From a checkpoint of a small image autoencoder.
Model: 48-pixel images, encoder arch swin, encoder depths [5, 5], decoder norm batchnorm, decoder activation silu, decoder widths [64, 128, 128].
Rows from expert 34 of block 2 of the encoder, named by matrix and row number. Rows with one number belong to one neuron. Each number is 50 + 12 x the weight over its row's rms, rounded and kept within 0 to 99. All counts start at 0. After the name is the row's rms in percent of the matrix's.
# up: expert up (encoder.blocks.2.mlp.up, 64x32x64), inputs 0-63
# down: expert down (encoder.blocks.2.mlp.down, 64x64x32, transposed), outputs 0-63
up.0 005:65 37 54 61 57 64 60 58 35 65 46 38 52 45 50 62 40 33 28 61 36 29 58 47 54 34 38 26 49 70 56 41 41 59 29 49 50 36 60 53 58 49 33 61 54 40 45 58 49 42 30 44 73 64 57 50 39 53 61 54 62 70 72 39
down.0 006:72 44 35 39 49 41 40 54 41 66 42 27 42 33 40 38 55 58 52 53 44 69 55 57 46 31 53 49 55 60 63 53 41 56 24 35 51 63 62 42 51 57 09 41 57 52 42 38 56 47 65 51 65 63 49 40 35 48 31 48 62 69 60 50
up.2 008:76 49 51 66 54 66 48 66 41 62 42 46 49 50 54 52 39 47 16 46 48 40 54 57 38 45 37 33 64 78 58 37 44 52 41 38 52 35 58 59 55 58 46 54 45 40 43 55 62 63 35 43 87 53 52 48 21 56 46 58 53 48 58 39
down.2 006:52 35 30 58 50 46 50 41 72 44 40 47 52 40 47 48 37 36 42 68 46 48 41 49 56 59 44 44 41 56 58 68 36 45 48 42 63 64 51 76 53 30 56 42 54 60 50 48 33 50 36 64 71 33 49 36 19 50 79 54 75 56 51 63
up.4 056:49 40 66 48 51 46 47 41 55 51 56 58 48 68 51 55 48 51 56 57 47 44 34 06 65 36 31 44 22 53 59 63 52 45 39 49 51 45 50 50 44 54 50 51 65 52 55 88 35 62 42 47 51 44 45 52 42 66 65 37 58 62 76 52
down.4 079:53 40 35 41 54 51 53 44 32 77 53 48 38 49 59 51 57 17 62 43 55 33 43 43 42 43 22 55 53 57 50 64 40 53 48 36 68 51 55 54 51 56 14 57 45 59 74 46 45 72 38 51 59 61 56 68 56 57 56 38 45 61 60 48
up.5 006:56 35 49 63 66 59 65 64 46 60 37 41 69 59 59 41 38 41 46 64 33 32 59 47 45 34 34 43 64 55 62 43 37 63 39 48 34 40 72 58 62 60 39 50 38 40 35 26 66 54 36 43 57 60 64 35 47 60 47 67 63 63 64 41
down.5 009:57 65 71 64 41 63 42 54 64 38 45 57 46 50 37 49 70 73 36 51 56 34 58 40 39 48 36 77 70 56 57 43 62 50 33 49 48 40 35 43 42 70 59 36 61 65 52 66 37 44 48 32 61 46 51 80 42 58 54 59 37 55 57 59
up.6 012:63 41 55 63 59 58 62 59 36 66 50 44 60 44 56 42 34 39 38 69 40 33 60 37 46 31 34 37 55 71 60 39 32 60 33 43 44 37 66 60 63 55 42 68 47 46 37 57 53 56 25 35 73 66 60 43 46 58 57 61 59 58 65 42
down.6 009:57 34 57 61 35 72 38 44 58 46 40 38 39 36 54 47 50 67 40 59 54 40 70 49 59 24 43 59 52 65 77 47 61 41 44 49 37 35 40 44 39 53 51 23 56 61 59 78 39 54 47 52 69 45 43 57 23 55 54 59 45 59 51 61
up.7 006:69 57 59 57 55 56 44 59 41 71 43 42 57 59 61 47 39 40 30 51 37 34 54 41 43 44 36 43 62 66 69 35 34 54 27 45 47 43 66 56 61 61 45 72 49 51 45 67 53 69 28 39 81 61 45 48 38 58 50 55 56 60 68 39
down.7 006:64 55 26 45 44 61 38 46 45 57 57 30 43 34 59 67 45 50 51 55 51 46 41 53 50 56 56 37 41 63 41 63 31 54 61 41 60 52 48 51 73 39 38 58 30 49 45 54 54 42 34 63 80 44 54 21 54 32 35 60 71 70 47 37
up.8 546:46 60 46 44 45 52 40 35 63 38 40 53 44 41 33 61 57 60 52 34 68 55 42 25 62 61 53 58 59 44 48 54 63 37 50 67 41 57 34 41 42 52 65 35 64 57 60 72 41 86 59 60 46 39 34 57 40 76 69 47 54 64 55 55
down.8 499:56 54 31 48 49 53 51 67 21 89 50 43 51 59 62 21 57 17 47 51 56 48 49 48 49 52 49 50 51 60 51 44 47 48 43 38 93 48 53 55 62 58 36 49 41 51 47 41 52 52 57 50 65 58 51 48 50 42 41 40 32 56 54 44
up.11 023:57 33 41 60 63 58 66 62 37 63 44 38 63 41 65 51 37 39 42 59 38 40 58 61 36 37 40 39 56 57 52 44 36 64 46 35 79 36 63 64 62 55 34 66 33 37 36 34 61 46 42 39 58 61 61 41 47 21 37 57 59 48 53 44
down.11 035:40 51 50 38 56 46 43 63 42 26 46 64 62 64 63 29 45 69 55 51 51 61 27 63 80 65 65 55 45 40 31 56 46 56 58 48 49 52 33 45 56 45 35 52 44 46 25 45 48 65 52 59 37 36 44 38 58 38 31 28 51 38 38 58
up.13 011:71 46 58 62 47 64 50 73 38 58 42 42 47 58 55 54 45 47 25 42 53 46 62 60 38 44 48 47 70 74 57 33 39 52 27 48 43 41 51 64 69 59 49 55 45 48 36 55 63 66 33 42 79 67 59 36 40 52 36 60 53 51 57 26
down.13 010:69 50 45 50 46 66 47 30 54 61 54 31 60 35 51 61 46 27 37 55 52 32 26 45 58 40 49 46 56 68 65 75 41 50 57 50 55 49 48 75 56 35 37 44 52 45 45 32 49 38 53 53 68 35 49 52 33 53 69 62 71 71 60 50
up.14 023:60 35 47 62 63 56 65 65 36 62 48 36 59 60 60 47 38 39 36 59 44 41 61 61 32 38 44 36 59 64 57 40 33 65 42 42 54 43 62 66 69 59 35 62 31 35 33 25 61 50 39 40 62 66 70 38 49 41 36 54 59 53 56 38
down.14 020:56 52 40 52 70 58 67 53 44 33 37 54 51 50 53 68 31 61 48 66 52 46 34 72 39 49 35 43 53 49 43 54 37 54 73 52 60 49 43 62 65 37 43 49 45 34 44 27 53 65 29 62 44 61 49 22 46 37 35 41 45 33 30 38
up.17 028:54 47 52 46 43 49 49 61 43 51 51 53 48 53 54 55 56 50 43 32 71 58 52 99 44 52 68 56 71 51 38 38 44 53 58 52 57 51 51 52 56 73 51 51 30 51 43 49 64 64 52 53 50 56 50 48 57 35 31 46 44 26 29 48
down.17 057:43 43 54 46 20 40 75 48 55 49 35 30 54 42 52 50 55 66 37 56 73 28 69 44 18 37 64 44 39 45 56 51 47 51 52 50 59 51 28 59 47 34 57 48 53 74 75 46 73 51 51 51 45 48 61 54 57 51 52 60 60 52 53 51
up.18 048:63 56 48 55 40 49 36 59 30 71 56 55 38 60 59 44 57 42 35 29 55 43 45 51 53 42 35 55 66 69 50 41 39 54 40 36 56 33 48 48 65 67 50 68 29 65 44 82 48 69 25 35 70 54 34 59 52 55 49 45 41 46 52 50
down.18 061:53 49 48 70 50 63 50 52 48 57 50 30 51 17 58 78 51 45 50 48 56 41 59 53 33 51 44 48 50 54 38 43 45 51 53 47 57 42 50 53 61 50 38 48 45 50 34 13 52 52 50 48 54 73 49 27 48 50 47 65 78 49 58 14
up.19 014:69 51 51 60 53 53 43 56 34 72 48 49 52 52 53 52 45 39 31 43 48 36 55 49 49 39 28 40 59 80 55 40 37 50 33 45 48 34 58 62 59 58 46 65 48 50 46 79 46 62 18 38 83 59 45 55 39 58 53 57 46 60 60 40
down.19 014:69 48 35 73 55 74 56 48 53 56 48 18 51 11 45 65 42 48 51 52 52 53 70 52 39 54 55 47 44 56 66 53 50 50 60 45 58 64 51 52 54 30 54 53 54 50 49 44 54 47 51 74 70 43 50 28 39 47 47 67 64 62 43 31
up.20 044:55 43 99 54 43 44 46 66 43 52 49 58 43 65 62 07 54 44 51 60 40 45 58 79 45 37 51 52 43 54 66 39 45 50 37 49 30 49 57 52 49 52 50 57 47 57 50 49 56 57 46 47 52 56 56 48 52 50 37 54 28 53 68 45
down.20 073:55 59 29 48 29 59 58 47 39 71 55 51 53 46 46 32 58 60 73 46 39 26 47 60 47 40 46 58 71 54 63 50 44 41 66 48 23 81 61 64 60 24 32 52 37 43 58 47 45 63 53 65 53 36 50 47 49 55 50 61 57 44 39 44
up.22 042:48 52 64 48 43 35 49 66 38 59 65 63 46 80 66 17 57 42 58 65 40 50 49 49 47 38 48 50 36 51 61 42 41 56 41 33 46 46 63 51 52 39 44 62 43 58 48 30 51 30 42 45 47 54 57 51 70 23 37 44 16 49 54 51
down.22 074:50 65 45 51 32 58 49 50 60 67 34 66 30 68 42 72 55 54 49 50 71 31 61 54 21 31 41 58 53 50 60 40 51 59 58 48 32 56 62 51 48 40 69 56 51 50 24 49 72 54 48 50 46 66 66 42 47 74 54 64 47 46 48 39
up.23 045:50 37 01 45 51 42 58 61 42 58 67 53 56 73 75 33 49 43 51 59 47 43 48 58 47 41 45 49 43 54 49 44 43 62 49 32 76 41 58 52 55 78 46 61 39 48 45 41 53 19 44 46 51 57 57 49 61 47 38 45 42 43 49 50
down.23 087:46 42 62 45 56 39 74 56 36 80 63 48 33 83 52 43 58 73 67 46 58 54 47 57 45 24 47 60 40 48 51 56 45 34 52 37 35 43 64 62 54 54 61 58 42 63 59 43 52 81 52 42 48 60 49 52 61 55 40 62 34 45 48 53
up.29 081:60 39 47 60 62 59 56 55 45 57 43 44 62 48 58 53 39 34 41 67 41 36 53 28 48 34 31 37 40 61 70 44 42 60 24 42 67 38 59 59 50 59 43 58 52 41 46 51 51 37 37 39 61 56 57 41 32 49 55 52 64 80 85 44
down.29 156:52 61 39 43 54 43 36 57 24 93 50 51 62 69 50 22 50 45 54 49 47 62 37 49 50 69 69 59 47 58 44 51 43 43 49 32 77 59 57 44 55 55 79 52 38 45 50 47 43 37 40 65 58 43 52 67 56 45 48 42 43 51 50 53
up.31 039:62 33 74 55 51 56 51 60 45 53 40 54 52 33 62 86 48 53 38 47 47 48 55 75 43 53 47 49 75 56 64 33 46 50 39 52 36 43 49 55 54 83 52 53 43 49 45 60 61 87 45 47 57 55 50 42 35 59 41 57 54 54 58 35
down.31 112:44 38 72 47 65 52 36 48 45 43 51 63 41 86 40 27 50 58 42 57 49 44 31 55 49 40 48 51 42 43 50 54 34 54 55 42 35 29 45 52 60 39 15 39 43 53 50 40 55 30 48 36 47 73 44 30 57 37 33 52 57 45 49 42