config.toml
model = "image autoencoder"
dataset = "Sentinel-2 satellite tiles (TerraMesh)"
encoder_layer_scale_init = 0.01
encoder_moe = "soft"
encoder_patch_size = [2, 2]
encoder_depths = [5, 5]
loss = "mse"
latent_channels = 32
residual_init = "scaled_by_depth"
optimizer = "soap"
beta1 = 0.95
weight_decay = 0.4
Rows from block 8 of the encoder of a small image autoencoder, named by matrix and row number. Rows with one number within an expert belong to one neuron, the router's apart. Each number is 128 + 24 x the weight over its row's rms, rounded and kept within 0 to 255. All counts start at 0. Numbers have three digits each.
After each expert's rows are labels from the 100 images, of 14976, where the router gives the expert most weight on average: "responds to" is what is common among them; "peak on" is the class under the peak. Only what is clearly more common there than usual is listed. The data: Sentinel-2 satellite tiles (TerraMesh). In brackets: how many of the 100, against the usual share in percent.
# router: slot weights (encoder.blocks.8.mlp.router.weight, 128x128, trained with AdamW), inputs 0-127
# up: expert up (encoder.blocks.8.mlp.up, 64x64x128), inputs 0-127
# down: expert down (encoder.blocks.8.mlp.down, 64x128x64, transposed), outputs 0-127

# expert 53
router.106:114148154110153114136112100131136117159118126129094119127100172172089144159156105138137084103144182147148133160123138150090130162142124140149143150094117120103150101180115127128186092142129125145132139110099089095146174118153157153161127122149155123131125149102148148143162133098107147173151122161110106140086127121134094120161109127117147139128138138192124155155143151109156172130131
router.107:177141117109148124100148152103158135139099152154112128167147155170110107112159093124107145165135119123188139126147146112120121115126164195100154146135102111133151115161123151113145089131171106142129109130123124141156142182114165115087145132129164147132122108158157114108114150110165147117134099123174093070157160074118140112149116131113122104136134126142166115106141109144115136117101
up.0:116112138130105134122082165126107102103088101089126172128089152137168129118105132134132125164097152112152164155126132119108186103108114169136121159128126109105142153149134166136127081130133108158124144174097177143143129136097126095151091158138095093114113113094088130122142114149123147121161137146180112141139136110109093095157158101124123120125111119130087104141091159129087142119104
down.0:109134116106126112123140134144154154148151138136152118117066124136127102143162110080070131144120157119145125128131103113145155084143102144142150145095088159137130095129118134133098089138150107115142142133112157085086115134111135099165123130105110126127156137121168079133124091114092080136118148114127098152157094138164124070111120144164162118127192173102120109151103155133111134121128
responds to: main land cover: rangeland (63 vs 20.4); main land cover: bare ground (29 vs 5.1)
peak on: rangeland (65 vs 22.4); bare ground (27 vs 4.8)

# expert 62
router.124:114152130095146090129179173129137157131145151127088141120128129150167130101139086094168124122176174142121161117122142138097141145168120089144114144094137083107117105127087133117105132122135111118105150159112106140097157094156156113170133130094170111132162100147174142105089122148131188181127122133127121166119144149135144164137121113144123144145111105132098148137148146138125161120137
router.125:165127139122102142122169113128148136143122155163156149166085122110137134131118145114132138110130156146152145152120139165144108153154138079156137123152102180136130115125089119106131103121081089125114118130135156103089151079130161116137080121137141124157101132132168104150127099175096172140141141150093085149097121164120138161110101137152098085128133159143101150086111095117147155125099
up.0:133148111146142146091164163093172090092105123107145153104144092132149162148137148107125142131101134096111106111105109101125131130103106176108156147171085126161128142176129093132131136151148112136085145130113114146150159176154103086083136108151132125175118165104155107151141108103141164122164132104107150105145116182118127120141140129159118182127115113126145113112141137152095128140124
down.0:124132133119094128145155115185117125125123107108157137127127132124140165124089126107107131157115115132079142119136120122080098171127099137107108127113125148160136111130129114099120135206128125120111182135117127131126115133138147137131169141111162108136102120119120129200113119119119159136131132146162167104131122122112138106128111041110141133134129133228140119144129140079111117153130
responds to: trees (93 vs 58.6); main land cover: trees (93 vs 19.6)
peak on: trees (93 vs 20.3)

# expert 11
router.22:129148139106124110091176127105091100136093126157108133102096127141083149091155148163139118154114148135162104143137152163112108151122154107120097144114116149143133106171113105083098096149136117153133115114099091090133113146184126113113141090091162135152072145153106140140128136113117128138159166153145092164139150093139135151158152109148139142122110120151159141151103131109113173161098
router.23:157135132167122098119172107137133124140099135134154105130138137139137139151099104085141131092153118105181104111157109154140136116111131147119105150158136143134121142138154164118115096103142163110108177142160151140140161194137121137113152140168159096120083091121164107134188122147125111127145147166118104070135132136140118139101141115087142166129106148128152136166142164121108180141113
up.0:145118143123124133146090156109122133088147141167106099177149088166142134091136177146097131137122105115138138115191152147147138098136132109187129094114116135085131113074136117099127172058127121123131094128124138139094104113112113147125117129158129099175145129135137163097149091136118075116125150139137123144160138139128130107140123110123145158115099163083123126086101112118136106133143
down.0:137133180154153154133128119155107126125139113124128137143150151049128122139164130114123094109146122147141129097104134104152152124149114108138114125118183130136177150121164133142118119159098115162143091139124095097116101119136134114087099155145102084081100146146143114171096108136158192183138182124118141142115139152148134143124108126152113149132080123137127161115081110121117120135146
responds to: bare ground (61 vs 24.3); main land cover: rangeland (53 vs 20.4); main land cover: bare ground (31 vs 5.1)
peak on: rangeland (55 vs 22.4); bare ground (26 vs 4.8)

# expert 23
router.46:130119152112138107096123160123121121103086143131151136166163090094128146148109130164150140177133113095152148120163142154154139108081152181134131097136138135105102148137144172152153145113124096142116138164131174118134114163107126141156173120155174132139112089124116134131121175142114138100160126124176118103139139148108109161109127093134109174134106094101088104091136130160142116090124
router.47:120144159129157142071130142118141120142124143094110146110162153139102136150118095105144118143120104090112121102144133119113121143127099148138165122130109092147164114133131149162158092116133126124086165181129144142123140184166143110123107167141176115149108129082153135109119176081114105146124153104164134151095136151119116142135098112124147159165097160181096149109092114152112149132101
up.4:159114120129117089139155154105115120140137116115143125169074124100111164125136090128130133137160100135127116128129140107149149180128179188125101114152074115107139133137123132136088147138137164089122136136146132134111096154156165116128158140092133112121116096081145114157124112132105130088156140109150102099089097159143050100099105116146150137150137127120125113134147089089117098143113
down.4:138079118154139148106143125139120100129126158091101109130093143162092134100164105100150129123103139142140134159083124124104146117167120047162129136142137134128160122114144119130144113113153074124135139161154104135072157090130113137150151128127086125156150146102134117109126143150130132152134138140094151161129114099118189166146159141172131123125145093093132168096130103137133162153106
responds to: water (81 vs 40.5); main land cover: water (70 vs 11.2)
peak on: water (64 vs 10.9)

# expert 25
router.50:126103106135158141078106119105132127092119114112146146120095093101103173095137167099165100093143139118176117090146138119141161127163110198160152134109113122138163096153106173104118164120111178131135118103129105116124119165152144107140122146091129102167101123119138158110104148121128120095111112117121100088128145092094120097126125115114157185138127165138160121138129140117133156133126
router.51:100094157120143157085107117168123151142142129137124141147101106138132150122142157083115086131121091126187129118179140107107126083132115204147112104122089147111106135125102134133168101135120118128125123114121125161139157152128124145138163125140122138171130114098115174149132120112161126113089126130121161069111138070097135116138113073109116148104109151153122114152150097093121141108144
up.0:116149094147108168136096087117162132124141133072149140120138104136134131176150144149130149111116113128140110093123135148112132129127141075079148172112138171114112119101152123129122159134139087136114098104078117171167070080102129153116166080140129167101129163117118104123123106120135103116113145095126137129134135117160138061133141111148120167120162086153137128129153132121120114116122
down.0:080127127129139131160115108138126127129128144123145129128129125165128092129096129114075170173129085124119129129113127107124129122104127172093127128134129072123099156126126131202127129097128161128138147111127128163162128166128105122127185111126086124093129128127126127108129116128118091128129126116187163069137114124125130059130133101086127130171131126085128128182128147129180111122127
responds to: water (73 vs 40.5); main land cover: water (58 vs 11.2)
peak on: water (55 vs 10.9)

# expert 22
router.44:149152131153153118140166143118097096139133100148109121109101131164086102148146165101141094085163104099143133113181162094132114106150154138112148131118143147136143089159141111123126095159173157127138103072106091142099121178142135113111096110152133108113103089107119131090126160132135157155117097141157083133122149084104152135124118143090151143134123156152155114127129128130114160156096
router.45:103127108111157146128130134170121165158129165085140156140126097147098117113161157107099145147120112145177154145140136151140103090129137186102103152156150131124114168128125199122167161109145131113116146134130091136152103165103128127115141147132111130123113107129123147085148133138165097102127133123136137066121133132147122082172128080114129141146117102117185115162124137092094139118117
up.0:157097166100112094142122129132142132149139110224135116130062128136128125081124130144134107138151124124136124150152133144123096118120148090207125074132124137116135123133119145134115111113096126119110114137171151114070135073118148129115071152125111090129123130115131124135111136131137127149126143123137123139117138141138106196114115140132161133117140210151136117132125126115124107127114
down.0:188132127127112130112145157097124128125131092132113130124126122055129161130165130151180099093129151126135126131163126106128126124133114149152129127130132173124173093129127132084128131183130146130158114163125129105098126152131124104130081149130176089161133124129128126144107151132129172128126128131092114183102141132131129191130123137193129126087131129183125128073136104133107144139130
responds to: snow or ice (93 vs 20.6); main land cover: snow or ice (91 vs 14.6)
peak on: snow or ice (92 vs 13.9)

# expert 63
router.126:153100147153108153141104168121111109109108095102093125118108156097162135104174145132117103098137114133166107130181137111163146090121159137152152143118102103157118119161126177122146152117150187159106115105118124143138106164120126114149129149095169067153123103129121148109138162140121116143157142097123103079098101109129133077142106094096115136125124147150147141103139113144121138172140
router.127:113101106093135140127102094166143160129121162116121119158133117173085121148118147100103150157133134146168119133119117157153133112083158120110077109140099149068130163089149170162107124098154152084080169119101099113132112108143146128084156131099127105144100116146128155125130146120135108161119149122165120107149107117130141124113111098100095162148106125127153107162121160109093128125163
up.4:114133158119123100123118158152138149107147147139122162167113155106127197110168115146139106125123110142120118153132152124112117094111129183157152114095108144135104126112109127130142132096130151174152091164158140115089155174122157109139127148132156107144121113155157187122109134200157154125079109128131114091140156154150134119107101140125122124101112140109083138134114096161106168146120
down.4:146118129118135130170101105089146144120108099113152122130135105122120071140075137169109150127136097118136120119134169143096105143114149146140140131123137154152123178111129105168136144099135122128057069110139143125174106111116126105118132120118045129071151131145123122144100126126098110138129107114134197166110105102140099118114132167132122114135138116149120106139141105115132081126133
responds to: snow or ice (81 vs 20.6); main land cover: snow or ice (74 vs 14.6)
peak on: snow or ice (75 vs 13.9)

# expert 16
router.32:099101158105141115116132110134134131107120147116100135170142146171091118139131146141096105155112155101190131143169119161151121105136151154139145114153092149094156155135105151130163123117127136129155154095122098139107135132158158134110171159119183074145074100158102156135120145117174147145136161149150126096151148089119089130140132083132112147115101121117163132101155149104116151135121
router.33:114128151113122137121135150156154118155089105128158126147157120141125161130103156110119162093100112151202155146099131138136132089139170190122098102098144164105086117126126135115161132097117163116093148085130113103130105166116172098101129153150128112139073109117139131107114123120111109097153124115108116081113116092105110146133098126141137111119105149089175109146127159096142145114117
up.0:129160167116129122077105113127098124145184141109127099170161126146131089105092096120155133144150149120129133134091126173132107142141125134085143117117139121133165102152131130144175166148117118105122091101091143128106124149095086125140128136145186068100126147102162142112119150130141117126122163139160157113175153097125133155125107128078090130084165110135143128125138096138101127133114
down.0:157078124148107133138123130113130146142104148151123143110107163117124186084162119106098133135130139134173173147141115153146132117125154126119095122099136139098070093138124163146153126078114122187121119169149130129164078117104153121145096109113161129132176136151133140107137122130121129125142119163174127106116131154105100125143107112147163163120148156099134109100120130134177163158170
responds to: bare ground (79 vs 24.3); main land cover: bare ground (63 vs 5.1)
peak on: bare ground (64 vs 4.8)